A small image VQ-VAE, trained from scratch.
Training: nadamw at rate 0.0038, batches of 128.
Rows from block 10 of the encoder of a small image VQ-VAE, named by matrix and row number. Each number is 500 + 40 x the weight over its row's rms, rounded and kept within 0 to 999. All counts start at 0. Numbers have three digits each.
After each channel's rows are labels from the 100 images, of 14976, where the channel reaches its highest value: "responds to" is what is common among them. Only what is clearly more common there than usual is listed. The data: telescope images of galaxies (Galaxy Zoo DECaLS). In brackets: how many of the 100, against the usual share in percent.
# conv: 3x3 conv (encoder.blocks.10.conv.weight, 640x320x3x3, each kernel summed), inputs 160-239

conv.350:462479485478535499451483463505474497524469465488560493518576527482470545453393474450549533519471440487543467497479458456440527435416539487503505506508445548478455415472515477448527519518511490542497514515548523497500470515496523502451444510
responds to: shape: featured or disk (68 vs 30.4); edge-on disk: no (55 vs 24.7); spiral arms: yes (48 vs 18.8)

conv.220:514432526484484503442520474479563517558504457531474459526522540488504510464435459507516431550496512523482529446538483497432388510620422519495495478525465495500441445483470501496516546481544442497481545475504495517536564557450478477489563444
responds to: shape: featured or disk (64 vs 30.4); edge-on disk: no (55 vs 24.7); spiral winding: tight (29 vs 6.8)

conv.629:513511495447503512503484478522511478540513494524512450503488489510512510534514503467642519576552513476669535547465546513554469521542574537486565454479502537461468443479518431473464473505472541580547481516571516468523530517474470479574423510
responds to: edge-on disk: no (52 vs 24.7); spiral arms: yes (45 vs 18.8)

conv.193:538547571508504516596509542472500445518483552504505460562406438519523542536531547476462503502548503489503494601507542491565519598526479479451478410447502492492513496491465557527489488438522529520494454538476538529521432503434530466495476492
responds to: roundness: round (51 vs 20.3)

conv.255:539530576520500519542541496516499464502478485511460503526455485549558483560541565480493482456536504506464519534448503461538458599495480505409550387424529467509507500522521476502487495451445483471512433494488494514498483506441465516511474469
responds to: roundness: round (69 vs 20.3)

conv.478:525521539520485508535504537484465547493484460511502524443470483506489487522477459468569443502515514516450525486546523495544479542525479481481552517543524498482518513497489556455551504481543474494548510518480483541537585564469460542497489517
responds to: edge-on disk: no (50 vs 24.7)

conv.512:409492662452535459518562526463435496536477518479425509458503474511541422487479491514468429522559503476501510475468489547504416566472472372434506472516487448511531492505518413443527478503490537508476500482490474457446505506480463586449478465
responds to: roundness: round (54 vs 20.3)

conv.275:479519478456535509482469498540532407488530499499498487446560443519471524478454499456608517561497451488557493518495517547484462465420427528458529461524451495532440460465523489460579446533510487573523496545549574466487408572489508500501459503
responds to: shape: featured or disk (63 vs 30.4)

conv.381:493524572490536547526492515534473446504418501484492522456457492550514456567508510513438479528573528538519499505443518581536485565479455513405521415415515491523537568530508466517542441457468515528434429477505469512488451501428493548481505479
responds to: roundness: round (45 vs 20.3)

conv.633:475491525447525553493477506514453457598438466485482506481550531515479528466439487540412453547517507470489463459541478444501339504478484484530568526512479489517467472490538490448560463537515497519527522571573517486496464536505471504508540529
responds to: shape: featured or disk (62 vs 30.4); edge-on disk: no (56 vs 24.7); spiral arms: yes (40 vs 18.8)

conv.627:485529494457516496499464473511593520470554503588541499452518508517516505471476505489544515525461512516425503503502470489506419485448476509469515535461490578484457509444498487448557456495500517540517481503546503483542431543512560503450416515
responds to: shape: featured or disk (66 vs 30.4); edge-on disk: no (58 vs 24.7); spiral arms: yes (46 vs 18.8)

conv.616:519478528475541508494468440428511498493461468510524427546543518473465506487436480436497496458483528470513458516432474451475433515434471441431513472503470481503503502463484480490595437515451476549495500482491477511559475536494507459480537509
responds to: shape: featured or disk (60 vs 30.4); edge-on disk: no (50 vs 24.7)

conv.427:478506433477439498460449473517508435489498523506483458404575415528492489499500497473466521615485468517573518490477564533486441443572527534509491430493453529478519448485496474512450494521562541437459540520519503500476498551499469456530487508
responds to: shape: featured or disk (65 vs 30.4); edge-on disk: no (54 vs 24.7); spiral arms: yes (48 vs 18.8)

conv.392:492392495482587490434483522457462488465475479481474503432490403510461496491456465397471500515536483487590503455477459465452525488433523504443480482484467486487429400465504504444534472499502441603402502480533533432449539491457467493517477491
responds to: shape: featured or disk (68 vs 30.4); edge-on disk: no (65 vs 24.7); spiral arms: yes (56 vs 18.8)

conv.53:474408454508553465484482477513575466503500484508493519454539479502474547494435483508578542486472485549646562470520447455486562431453605530492459480444505470459464421520500546456423500469453536561431557467558515470498444621511517531549413567
responds to: shape: featured or disk (60 vs 30.4)

conv.611:529559613506513522592554528506498442509505515536487513576461473529562510532554606525492492493540499492499521588472517444561462638500454479441530374453543485499516488509505479498516503434479506523559451535501537513517468517455455489489495475
responds to: roundness: round (57 vs 20.3)

conv.292:529492513467595546528488486501507448532478441488497512535537493475456503534477498495501458467502503464598537531479473396519501492421628480478561490416487476531474443509520535441465419499457550572500534469592482512504385594512498555461453552
responds to: shape: featured or disk (72 vs 30.4); edge-on disk: no (67 vs 24.7); spiral arms: yes (49 vs 18.8)

conv.162:510431455524491542450466475492471479532464530456515445508484487469434479506504445451433520508498475465437471495463488540489476425482496539456459431456456523494466604538513476531516478509527434433486503440479493513505491448506434488521510518
responds to: shape: featured or disk (65 vs 30.4); edge-on disk: no (61 vs 24.7); spiral arms: yes (49 vs 18.8)

conv.277:553526500494522406490527461521513492480564488497517493524460489514491482513490482428577495483510496493504556497491511406499489484489499556505499530464510550524418452436510498457577489470520571496510453372524475481495469510498493506512509506
responds to: shape: featured or disk (70 vs 30.4); edge-on disk: no (61 vs 24.7); spiral arms: yes (44 vs 18.8)

conv.429:562472512531517524557506488516468515563557475549509487612464499528476509524472529577502485453480543448456558559474449464551621492478538472492459493448571487462472523456510552524503522499508521459559502510501454517540474566520492553526602544
responds to: roundness: round (44 vs 20.3)

conv.113:509580601535547509637546517517495453536503495526482512529471500540533503542539586496506474460507472527473522585486464451594564621509512493469491439450552479497497488548476501508495512433486502488507468507481485492490443520467481563523510506
responds to: roundness: round (57 vs 20.3)

conv.544:535444437516449489428497481488448478448497473481483493498483534459467496519480458491521414523503487477427423462507469492449370460511434469425552418535449520496511450486491504486496507466492437444502407493508527529497502467442462423460406482
responds to: edge-on disk: no (51 vs 24.7); spiral arms: yes (43 vs 18.8)

conv.619:458463457514499519460494495457526488534553532500520506461542463457455491455409442518453544498520499512613479450484477532424513443504404496472443507485458438474496463486490471528617489459510451558477498465483507462481510503470466440520496408
responds to: shape: featured or disk (63 vs 30.4); edge-on disk: no (52 vs 24.7)

conv.122:430446528486445426482500461497561488504533501526488513445527458532527442509500504534526465605508513475514538452506454487510423532502495492461522467490511497432499456495480523491398499502509480493510540435539435548528499546490470537497450486
responds to: shape: featured or disk (66 vs 30.4); edge-on disk: no (62 vs 24.7); bar: no (42 vs 12.9)

conv.635:584549521571470554585520512553508477485529460500513526562459500552519534564515584470481505476527506514461528584481469464568601575522509539453496415454596531504487520522491558524465532444482508461514450507545504515520495496462481525544534517
responds to: roundness: round (56 vs 20.3)

conv.578:469474469442528548460427524489518456468435481490506486419508506469441535468418460477548474506505529555516496463487509501457497435504525504493423455458446449471569510523498509460440455490523532500418506500530514537505462532496513440465504556
responds to: shape: featured or disk (60 vs 30.4)

conv.218:482543481499536540487503496530521404481457519506510481405522458492467497389441462572554542509518495539468471481464512530497556432474470515436447430436470452482555513486537507522444491468476540540479518523490507504483445445457488456501563493
responds to: shape: featured or disk (66 vs 30.4); spiral arms: yes (41 vs 18.8)

conv.327:504438516495475524429466499524492496482518489533495478454444450505497488540498468508491494526529521552523532462491438521448464499502450486461522490403461530445487526482512516522478484483510518441457586447469488498522491518471415421477542402
responds to: shape: featured or disk (65 vs 30.4); edge-on disk: no (63 vs 24.7); spiral arms: yes (49 vs 18.8)

conv.323:493506507457561456491487482493513531505537551558536517483472488500519508541542492459465511523486510507440505502526507517508364501469446499526493550465510546517489491479491470473576474504529549438504534450530484447571508559489532515514339470
responds to: edge-on disk: no (50 vs 24.7); spiral arms: yes (44 vs 18.8)

conv.202:528518478463542437504470471518580487462461432528518481499493474490466505476414477489538529420508533500642543510500469446489540483384521544484544472444476494536464498428506526501458495486428589587486499457583505482496394557512558512511546567
responds to: shape: featured or disk (66 vs 30.4); edge-on disk: no (59 vs 24.7); spiral arms: yes (46 vs 18.8)

conv.618:463482483563501545459534524456515511433475513526517489512530501441490517552443446394414478511500506515513461428509479473435459494321528489475466489531460500516532482548477487516527496499486530582511432575486507524464534494509488484523472501
responds to: edge-on disk: no (50 vs 24.7); spiral arms: yes (42 vs 18.8)

conv.408:493535477502591510513489501490538520439442417498479485486522555494469493508393477477432487430496515473649509489521477439487522476453528504528559498515475480573464496507520525523497515505449564634481521481530487459451491524531518525497504503
responds to: edge-on disk: no (50 vs 24.7); spiral arms: yes (39 vs 18.8)

conv.234:538484490492449489510489500499483482514507437521513461537447455489497479553515484551501491568475523536461554501586493460528422514581495503520571503500549519425487509508501545491453440498575483436490529448513455519551511540482508509480543459
responds to: shape: featured or disk (71 vs 30.4); edge-on disk: no (63 vs 24.7); spiral arms: yes (47 vs 18.8)

conv.63:492464529527511471511461559522555544462497462510488536513461461508510476501506500539579504541507518495636596510494483475529458520523532606507580532466536567434441426496483503454438482478479561592548522474544466500473536586510543493555408491
responds to: shape: featured or disk (74 vs 30.4); edge-on disk: no (72 vs 24.7); spiral arms: yes (50 vs 18.8)

conv.120:519462524480462490475485494516455453515369466463488485480496516520484518522471482529448454510500481501475455480546479454469451492542439419519500469482514535519480480487514558504527474475513463412467477495518521478518482610367492470470596442
responds to: shape: featured or disk (72 vs 30.4); edge-on disk: no (67 vs 24.7); spiral arms: yes (53 vs 18.8)

conv.483:510440469515490520454511483521559548510504397509516482498496539506532499520470483541481479529493494496570588468523458458477532488568522516471530499549540529459486452549493516493407539527527465544511488454513475553514577555532469507504484509
responds to: shape: featured or disk (61 vs 30.4); spiral arms: yes (39 vs 18.8)

conv.60:525415490466507549452446506443403485520420503396499479571457534502491469562528486530447480514484461447509459464554532452479446484473487479487567486498494552448488497501497512457547398473587485481490488528538471481447488516451510456501554498
responds to: shape: featured or disk (68 vs 30.4); edge-on disk: no (62 vs 24.7); spiral arms: yes (51 vs 18.8)

conv.158:507537543510559502519455471507363438530540495502479478507469506499493480574584493531550470487493499519542539533514510438552551555493567539455556509507493465512509502473470535498474408412530521453495505488506491496547437413511484513513498532
responds to: shape: featured or disk (64 vs 30.4)

conv.316:482487449499512568534514498479500512494517420509493461514476444452457525472464451522449521544445533501538564502530448385530461455491527457527442490466514475434413396427485477467444560478543492544518509476499506502515490505524511500518514555
responds to: spiral arms: yes (39 vs 18.8)

conv.516:505464533486512506507513509409476516496456472503496455517510506488516498574529508465489486533470498483508497501448501482503461514483440494466545418359484426510531453481534507476568509467470486564524492549498470511481427556457489462460558487
responds to: edge-on disk: no (53 vs 24.7)

conv.95:500540544592516511594562558518486511512504494486490504528543537491531520524540551452457487476506447496446521555548404431555544563493528475513457523533531505451465483499422509464524579430522472471455488570491507539472484456492531533541474516
responds to: roundness: round (43 vs 20.3)

conv.580:438448507479459482442493424525529466519456527483461455421492502482489475480508449500467456577509473538546500462457507539490517438426533475463468503450442447482520511514533470507430543517496550445488570447463455513529492440483438516514486503
responds to: shape: featured or disk (65 vs 30.4); spiral arms: yes (39 vs 18.8)

conv.330:445406480475529556420487475485534463480505439496509504441551540463449512512393441456563397503456492463501485386478476490404456438402541470438477469480424460522506488530481477471521501441454445547431461469499493517521463534454479527507530503
responds to: shape: featured or disk (65 vs 30.4); edge-on disk: no (62 vs 24.7); bar: no (36 vs 12.9)

conv.135:518496512521495505513551524527500547463470485520495525455475474503536488570550517447501485497492480468536520502519443476520445540501439457514564567449556528495447436451487488461547582471504541500484555439451487426549521480504505492514453477
responds to: spiral arms: yes (39 vs 18.8)

conv.249:521486497500499529524516531538465501552515510506495487498518500515519504573510527552477472584452515506458530504567455526508403502511456456519548496543498474431510488492516497500390437530553480495509546569522525486511530643536506474525392544
responds to: shape: featured or disk (61 vs 30.4)

conv.192:511599601528571495650546505512494447541489517528496514543461503521531498547540574500494483471499466521485510582490469435599552602485491471469504438453537466511510472540468497506520496416488494531509466504470481498493419523474481566490513511
responds to: roundness: round (65 vs 20.3)

conv.148:527468514519564533502501494511437516554440419440505487557588428496513473525482529466559501533465467449642564518506472473481475524491524490511585498498490538476397449476498469449496527482581480588496547496477500477478520544514498529504489508
responds to: shape: featured or disk (67 vs 30.4); edge-on disk: no (52 vs 24.7); spiral arms: yes (41 vs 18.8)

conv.585:470435510468506481473449463493572463469466469495518504433551494489463534486453487418510481565499512503545484498511481543494451471392490519463478481486497556506484486475500544472608504474524527496452511481528551493551447534473541501514550566
responds to: shape: featured or disk (67 vs 30.4); edge-on disk: no (58 vs 24.7); spiral arms: yes (45 vs 18.8)

conv.319:456538542471533486534492475500521485529520504519464525493526536511500509472441498555433455541536535488559501493565491497521483508432433430519552496564478488521494472516522533503492422551485451585534544526537507498485502540521541526477565556
responds to: edge-on disk: no (62 vs 24.7); shape: featured or disk (62 vs 30.4); spiral arms: yes (42 vs 18.8)

conv.399:515495491540542518458491521474550444522441509512502514510573442457470493540565470476354505509493513536634486466528468489468457516452415525489507484562485585511497495528483528540577476494570518622465501523568464521500523520512463490517562443
responds to: edge-on disk: no (54 vs 24.7); spiral arms: yes (43 vs 18.8)

conv.597:434430508447479505437518496472491539494499497476490506559537563507537528456452487485620505504514521499559527469516451423469453529489529508477540503578497475443438532456470458451460491518531439555517509573457534453470561566451552497555509580
responds to: shape: featured or disk (61 vs 30.4); edge-on disk: no (55 vs 24.7); spiral arms: yes (49 vs 18.8)

conv.457:491427495500394440485507497559550521505515525613516443428460524537523518466446505434566484545489476527464524463539487404504469515619531475511477520397515493441429474527502569481515522533539505456513483465469466551582461556462564500521403537
responds to: shape: featured or disk (61 vs 30.4); spiral arms: yes (39 vs 18.8)

conv.283:517431504517536591455494469479483507516406459472433472513565483473478431538493474508397431491487491453509440478501513504450516498484530481474500481484440505553493517521458486524561533480537471566442514437526480502547519490501424514488543459
responds to: shape: featured or disk (60 vs 30.4); edge-on disk: no (54 vs 24.7); bar: no (34 vs 12.9)

conv.286:539591575546499529628536525532503452504508495517494521537482488538537506543541589498509483486513452517465519588480471445593554627501495503473505429453579493493492506531476500507483503421492500476515460498500505505511459509468471529527518513
responds to: roundness: round (62 vs 20.3)

conv.307:492498483427488518464472478541544410453490505523508498423502497532476504492456472509515497578560497500516478481466539525489449470452408462412495427444454496480524504456528456488484473501459481565471496529532531514508464545454501445500523471
responds to: shape: featured or disk (61 vs 30.4); bulge size: small (29 vs 7.2)

conv.552:434465566488524497514504511470521510529476483497438488416554452536470462529523495517518426585512504474461503471495449584556501480458500478510503462421501423432485467525515476510480498505497468469491560462477413535502548479452450534536479454
responds to: edge-on disk: no (52 vs 24.7); spiral arms: yes (39 vs 18.8); bar: no (30 vs 12.9)

conv.409:539492549459540482504517497532483464458489479486484481462430438528499476499514493523565510512541488493552495513467533527507505527509482442461551433393505488446540421490558492474497492488445558568494556487506498524474489557436492471469518431
responds to: shape: featured or disk (67 vs 30.4); edge-on disk: no (58 vs 24.7); spiral arms: yes (45 vs 18.8)

conv.528:465466413505436524448506506509491489425483506515509505429458463495476507447422429493514538475500517553458501445456446536468498420475467514460425484420495437446501487504499482495434544479468507464479476473483490500490490503448465503494555495
responds to: spiral arms: yes (41 vs 18.8)

conv.128:473442550459530491489546490465478489508550496522452507592445484514480496476442476579486452455516544464490504496435497522484559485531487442454478453439520449503515547473537502491521502526487505464573486519485507486457490540499439546448524496
responds to: roundness: round (60 vs 20.3)

conv.189:447428528474500553422505497458502520506502464477443458485514494457449476511440429480509462517523509511414485406506502449412461476452506394447494501479462420461485482510500539479521508497547491498450536467512454467497507454449421469477479447
responds to: shape: featured or disk (67 vs 30.4); edge-on disk: no (63 vs 24.7); bulge size: moderate (28 vs 6.6)

conv.213:479620559554526505660522546520483494473483529504486502501510490506503479478527524519494445527491486504468510596520503438607512573484501481525471493523512526477521495556437474508441495495538539448506492531514470534495514470532463531504472534
responds to: roundness: round (48 vs 20.3)

conv.259:504440494527495517480507473499521502495492479522490452478522518548534513529491484487504469503534484493532539487429457506496540482478519505353502476430507434490498454521544538488465535455433463537482469488535492537500496539504492494560514476
responds to: roundness: round (52 vs 20.3)

conv.631:508548576487502478526484513493547521537482531525492466526544440503517452581547520482473451573535536453530503548509533583541366543460450476510530518479448558486481536485509493526540482526555540515564499547492509533538497581500505497491433464
responds to: spiral arms: yes (41 vs 18.8)

conv.246:520515468500522520498497454520498510480463455485491461527576462472471497565523456520463444549498482466428478517455482516511497462410508457442562494401471510521524473484534536493476464495504532510543502475491477517503478449510411499474503509
responds to: shape: featured or disk (65 vs 30.4); edge-on disk: no (62 vs 24.7); spiral arms: yes (44 vs 18.8)

conv.280:510505448520530562547486510502456501517547466492542499544486515475464507571532462548451534472483491471439510511483443444572558467476583546535528549513532523507421491517469452503489478494490438465546467500501494518518521377514510536519538559
responds to: edge-on disk: no (51 vs 24.7)

conv.48:479491505487479498537488503478467504543521522456530513562490514463451509532501478593447482561485504511430488523496499512548526474448427444519496528479522474497527532457508489499561471523497497415555568475471462505496484478439481519443507509
responds to: edge-on disk: no (68 vs 24.7); shape: featured or disk (68 vs 30.4); spiral arms: yes (51 vs 18.8)

conv.346:475443506468498488446496481495446507519501540492491459491425515514511501522524465517475518525527488536442428457469545564479517474495490505509544499459506466483456539472533475526477458519530528357520499466437462509494480425464486458479401435
responds to: spiral arms: yes (39 vs 18.8)

conv.405:499477520533477466508543477501395455607459491501502499508528551500483518487426496561534459508464456507527549503514443450525480489514534514517537497569545446483440416480517513486502473515515457508527517524551506401539511593486482502519477510
responds to: shape: featured or disk (64 vs 30.4); edge-on disk: no (60 vs 24.7); spiral arms: yes (49 vs 18.8)

conv.581:544497434511443520466453485567428465494494501473511456527518510505474483565469499434469494545515473470481437510434504544508503447467503537520558430391520499514468558456548462538502443528488523422498483443504479500462460476471449440511506517
responds to: edge-on disk: no (50 vs 24.7)

conv.547:563510538507544550499483528470527524499425441511480558525540502477518457599597494441377466523531490502508506522532489370510439555472464455485599495506514591567449454446413573491519446507537490583487495531533502507520442530444472464496462500
responds to: edge-on disk: no (53 vs 24.7); spiral arms: yes (41 vs 18.8)

conv.70:473432504494468494416513482471568477517472487524474437459505524473491511430450447477550433528472518540350521412537509484415338474558451509480492464511439461484479470513468502514466524479538450477461498492489481519529530530443451469499569458
responds to: shape: featured or disk (66 vs 30.4); edge-on disk: no (62 vs 24.7); spiral arms: yes (51 vs 18.8)

conv.55:521490488505468479528490505527428484500547475520471463474488467552506495546525496559433498572515452499470558517539470535555548488581536469535541491483536479427516492458524490515442521505509561434509557495525460507501518489505485502539434522
responds to: spiral arms: yes (41 vs 18.8)

conv.569:497589563575482514610522542537524486482516500516449516487545472533528503517530572477502466528513431504450532571506457481593538583490482465505475457475625495454484500555468514504435538453509498473506487508517501516507502489496455529542492517
responds to: roundness: round (54 vs 20.3)

conv.9:539512564519488528536523504519493467475473477489465498499447482551550484583536563462485482461550503513445503526435492505541512581517504512411530368406570456513498537541506522506458478453457489453469440477495485507502495515436459544511519489
responds to: roundness: round (69 vs 20.3)

conv.445:451464483469525561520537524510467463470531509548536475533532533449482507527520467633487546529520517501493513511460473382528521465405526436498563498445529419501475494427507422483504460470500447487578557471452465545473427464490465494448518521
responds to: edge-on disk: no (56 vs 24.7); spiral arms: yes (40 vs 18.8)

conv.639:557474551504497482530503517517512498550496477546484512491505420544542505513543527555480473570516508465517598530517477483566423566595464533526565483503581520435440463473504528470470515484543502523512542464540483446547561537491483527576529449
responds to: shape: featured or disk (60 vs 30.4); edge-on disk: no (55 vs 24.7); spiral arms: yes (40 vs 18.8)

conv.577:505474515475502488500479488548574545507463427537498499413539426533513475482447496468618505509497524474555560488506454484506439503460479502477510541483531538505486418508507556469489507501465518554468532399511468524523512587479506530532555502
responds to: shape: featured or disk (65 vs 30.4); edge-on disk: no (58 vs 24.7); spiral arms: yes (43 vs 18.8)

conv.369:504458521494472511495507509512528495575507493509511507481493490499503520439484510518594481521484487513425579500533483428508491524547503507501474514525510495419474383480494464441447538479548444451466543496542489506566520475466478478535481501
responds to: shape: featured or disk (61 vs 30.4); edge-on disk: no (54 vs 24.7); spiral arms: yes (48 vs 18.8)

conv.475:524449478538530548460513542462504510437462488511511470497483456467506470518504472443447496499526488471559508483464467521485465510452509462503459484467502497452467468523453532531505512434512503526474504496478495510498543466524476483531462440
responds to: shape: featured or disk (66 vs 30.4); edge-on disk: no (60 vs 24.7); spiral arms: yes (47 vs 18.8)

conv.155:498420471462522497476496440504461477503548483522488450516492529496442521538479469577548469573474470519513512493447429547503560430456534506472540468397508456469458479439541479468542486502467546450541570464507459472512496480459459479437480498
responds to: shape: featured or disk (60 vs 30.4); edge-on disk: no (51 vs 24.7)

conv.178:496479432523468536473504493499504516499537482506511500573610528433487520503430475477583452531532522459516503510437454518481482484446517447455485503444424487467459498499485412479561531509473471494542430476460541522491517504469470519491609519
responds to: spiral arms: yes (39 vs 18.8)

conv.232:486442442498436458418472456532441510462474512471477441453468482494494456514480453457553498508515501534445456437455493500458498444481506525463518481469476467482422526429515482518504513506490444430416529340431445484503523412429477458507492480
responds to: edge-on disk: no (65 vs 24.7); shape: featured or disk (65 vs 30.4); spiral arms: yes (51 vs 18.8)

conv.329:545463498465460504447482466482485494492464494488512484526479507505564491587552509488502494606556481493473456492423552521480423518516533536433675475476506485513518491459527448524452430492494458467536469496469526501488490504455485449419481438
responds to: edge-on disk: no (58 vs 24.7); spiral arms: yes (47 vs 18.8)

conv.130:478448449496522480422472465464476539413501506493525487521487474457489494544477452465435529479514527528585453444446498481439490472439531503468540513434484479526464474475505504491621486462493519524517477422503467468494498497469475483471520401
responds to: shape: featured or disk (71 vs 30.4); edge-on disk: no (70 vs 24.7); spiral arms: yes (51 vs 18.8)

conv.112:493431451496521534438462464488494527447489503527503472476528482449467539546431450481528517504531509534526478456444476529443528429486446550435465507495461459508456508460489462510541505470453504474445476482469469456465505438466486456469526464
responds to: shape: featured or disk (62 vs 30.4)

conv.514:459436488506502547479498511487483518531446493503520543518540584470488489494500464552415496521515487473548519495471433449514504521422511484500521543545511495513470459546506475503504519515468441463541526467503480547502499521470439496520558499
responds to: shape: featured or disk (66 vs 30.4); edge-on disk: no (59 vs 24.7); spiral arms: yes (45 vs 18.8)

conv.534:500508502531502484509502519504414484506467457456459490524457478482480473540540482537401484490466495504455482521514491522496402502527393479487517503512477527484518471537493467508451511484567492416475524525478468494447528458476427510520480411
responds to: roundness: round (41 vs 20.3)

conv.206:534563570518517504604550512476443440538498537504519516591441482498553516531579573514476498491492471479455517599482481398580464623490498487469531425474521486493518470502469460493481495454502488445538472527455524522519438509471496494472482485
responds to: roundness: round (56 vs 20.3)

conv.439:586614558537482539635520531533495447493497499505546499560435503534536531553546580496480517475537491524479513621492517417593537613526502520467502426459550528523509520500454523521504474424503526492514439527510529533528433517452509513521515512
responds to: roundness: round (63 vs 20.3)

conv.247:456530541457545479510494460517497467484454513514511462437483481487488501504487500495547518539470465484601479474442497484488549478411522468401538488470478421519489441486539499475575459505448589602492492544498450491476428569488496505480473495
responds to: edge-on disk: no (53 vs 24.7); spiral arms: yes (49 vs 18.8)

conv.7:504476499422566501440483453498490498476461422474486481544526496490470525464401484467545447471485457466510442461469479473410439463431503473467503506491419507470471427474517464447553463505499516539495499489499519519514468570445462473464460498
responds to: shape: featured or disk (63 vs 30.4); edge-on disk: no (57 vs 24.7); spiral arms: yes (47 vs 18.8)

conv.490:437404529471476494433492508487469499558481470469438440439489505536501485513470455436507477533530457507442512435508459491470491480493534441493539470541501469472479465473507498489439480564575465366445590509526472480439551429469426469496457465
responds to: spiral arms: yes (40 vs 18.8)

conv.342:484371513484462486416504482486483504523493477488481458460484485488517494446441461519531456536462494498474505415553509531402395481565471527504521501552443476502484445502471483503516525481558437429449531521513503487538561523452478474520554430
responds to: spiral arms: yes (40 vs 18.8)

conv.100:512416437469464490392480487494555501426553488506510458480522548444458492544423430504574452557543522509435517433488493523419444467463576485438509490470443444460492530521486489480430435520487490471499456460456491559503522572462481451502463514
responds to: shape: featured or disk (67 vs 30.4); edge-on disk: no (65 vs 24.7); spiral arms: yes (48 vs 18.8)

conv.144:437416503487454498433551474497535533487501436536475494460519543511527474453469460550502431494516531459464526424499489483456514480517527489458501527531494482452487454502529506490403579528512468471501520480517437532475553475494496516515471506
responds to: edge-on disk: no (58 vs 24.7); bar: no (33 vs 12.9)

conv.74:497529509504442538530502534526487438499589488505472493507463505509499479487498498593514450604563474461557538535484523508573425553563510530491556449524503489371474451478467436483471502451521554514541471570577522529472568447490499493519399475
responds to: edge-on disk: no (55 vs 24.7); spiral arms: yes (47 vs 18.8)

conv.106:510512569487583500524485499493524464492496494507485479522561470525501503560541493509483474531572507462513529560456512518553477532470508491486587474405505513468450517443546473489477491496558544538493545511518468513460464470477458545458505488
responds to: shape: featured or disk (66 vs 30.4); edge-on disk: no (63 vs 24.7); spiral arms: yes (47 vs 18.8)

conv.437:418440560477487500487572513435485464540548545528484537620514575471524499421499469688483495499529519488455518508510495494481473506469452394502514480513468465501531496477538420492488524524503461470635559559457534479461501466480505498432501499
responds to: shape: featured or disk (62 vs 30.4); edge-on disk: no (61 vs 24.7); spiral arms: yes (43 vs 18.8)

conv.8:525453449495460513439500473480482470504488509496524458578441522504500513563523477583413509456493492495468404494432534486479522451509491509490594503450537491516497560481545487563525451513479524457583467524474502506469455471517468451461543469
responds to: roundness: round (55 vs 20.3)

conv.318:481361481484438469377494473476467479509485468504489494488535526477496495463447447456448515553472463494472475407506458500406405461507490548513563506567442478491455465470502481492489534509541367433486524493512470449477554478482491478522547476
responds to: shape: featured or disk (63 vs 30.4); edge-on disk: no (56 vs 24.7); spiral arms: yes (45 vs 18.8)

conv.257:560562559560468534595532518543504461513514484515490531555477484535553523541544610475493496483533489500465535580477483446567523609500493506451508392454570502492492482527502520520473532448478486468530449502505527533538492506447489506545505499
responds to: roundness: round (57 vs 20.3)

conv.71:543519485473520521522533480508482482561463477492490557476549553527486539464479484618449563488537528543550509521526491420529537477519539485524515504572538517471536464480532449494470474513507409516513552608531479483469520503494496474522558541
responds to: edge-on disk: no (51 vs 24.7); bar: no (31 vs 12.9)

conv.374:550508568486536542524517532502440532545516456502506487541503457516563468578565521597431458588531509498573571537536517457536509582551503469530594546542531512443464444463490508485519488503587534529481593513548503518494520482514492513492534454
responds to: shape: featured or disk (66 vs 30.4); edge-on disk: no (55 vs 24.7); spiral arms: yes (46 vs 18.8)

conv.506:494481478502499530486529466487455452527455465479430439528551523483477490500476448387402420500495474448462466512514449474504410463413469463470534453559468375522492522528518452515453521493497430473520422521497474514484554460489442485538499470
responds to: edge-on disk: no (52 vs 24.7); spiral arms: yes (39 vs 18.8)

conv.258:496537607491504494520539543485475470484450508490475496551495485481552449487539526520461490503548494486497528536477531453517310602474508504488562479517471553543510469503489385479531484500497523467572484558480516517468477493478476483456409450
responds to: roundness: round (50 vs 20.3)

conv.313:557579589529492517609540520514489445511504505519516527579457477528549530530551602504490505485535485496487519601474512428577489640503474501444519397452560501507506484502492495496510499428493503501544454518491540523524448521451477499505508488
responds to: roundness: round (59 vs 20.3)

conv.333:534646560549538537613539492550514450508454485518491528524510470513516512460545546528484500508495466535490507594495551463575490569473489500504529427471544541542549497529537474501469516517503563503553484494503477546506433482516422514527441528
responds to: roundness: round (46 vs 20.3)

conv.287:478511496528541503511510488496582479481403451515446495511550402475486444509521475533314495591499554479536451493494485488492496496364431428481479461472485494529508496512486513509498502509480513532453540472556472520531557487532480492535479460
responds to: shape: featured or disk (65 vs 30.4); edge-on disk: no (60 vs 24.7); spiral arms: yes (50 vs 18.8)

conv.114:449453489502479521473495512508476480460590513553543536458537543492501519455494486544531570542481508476463558486482511513492499487404665522477505507469493526444511505488523466476396508521521476384511520490509461538545495479507551521533217567
responds to: roundness: round (46 vs 20.3)

conv.367:535554594515488525574534513511479443498499499500487510541451465537562493561553583499481484483537470515470498564455498474565497622500480513426533398431582469505502525521484488490472478422475498454531461492497497508510468508455446514501515490
responds to: roundness: round (69 vs 20.3)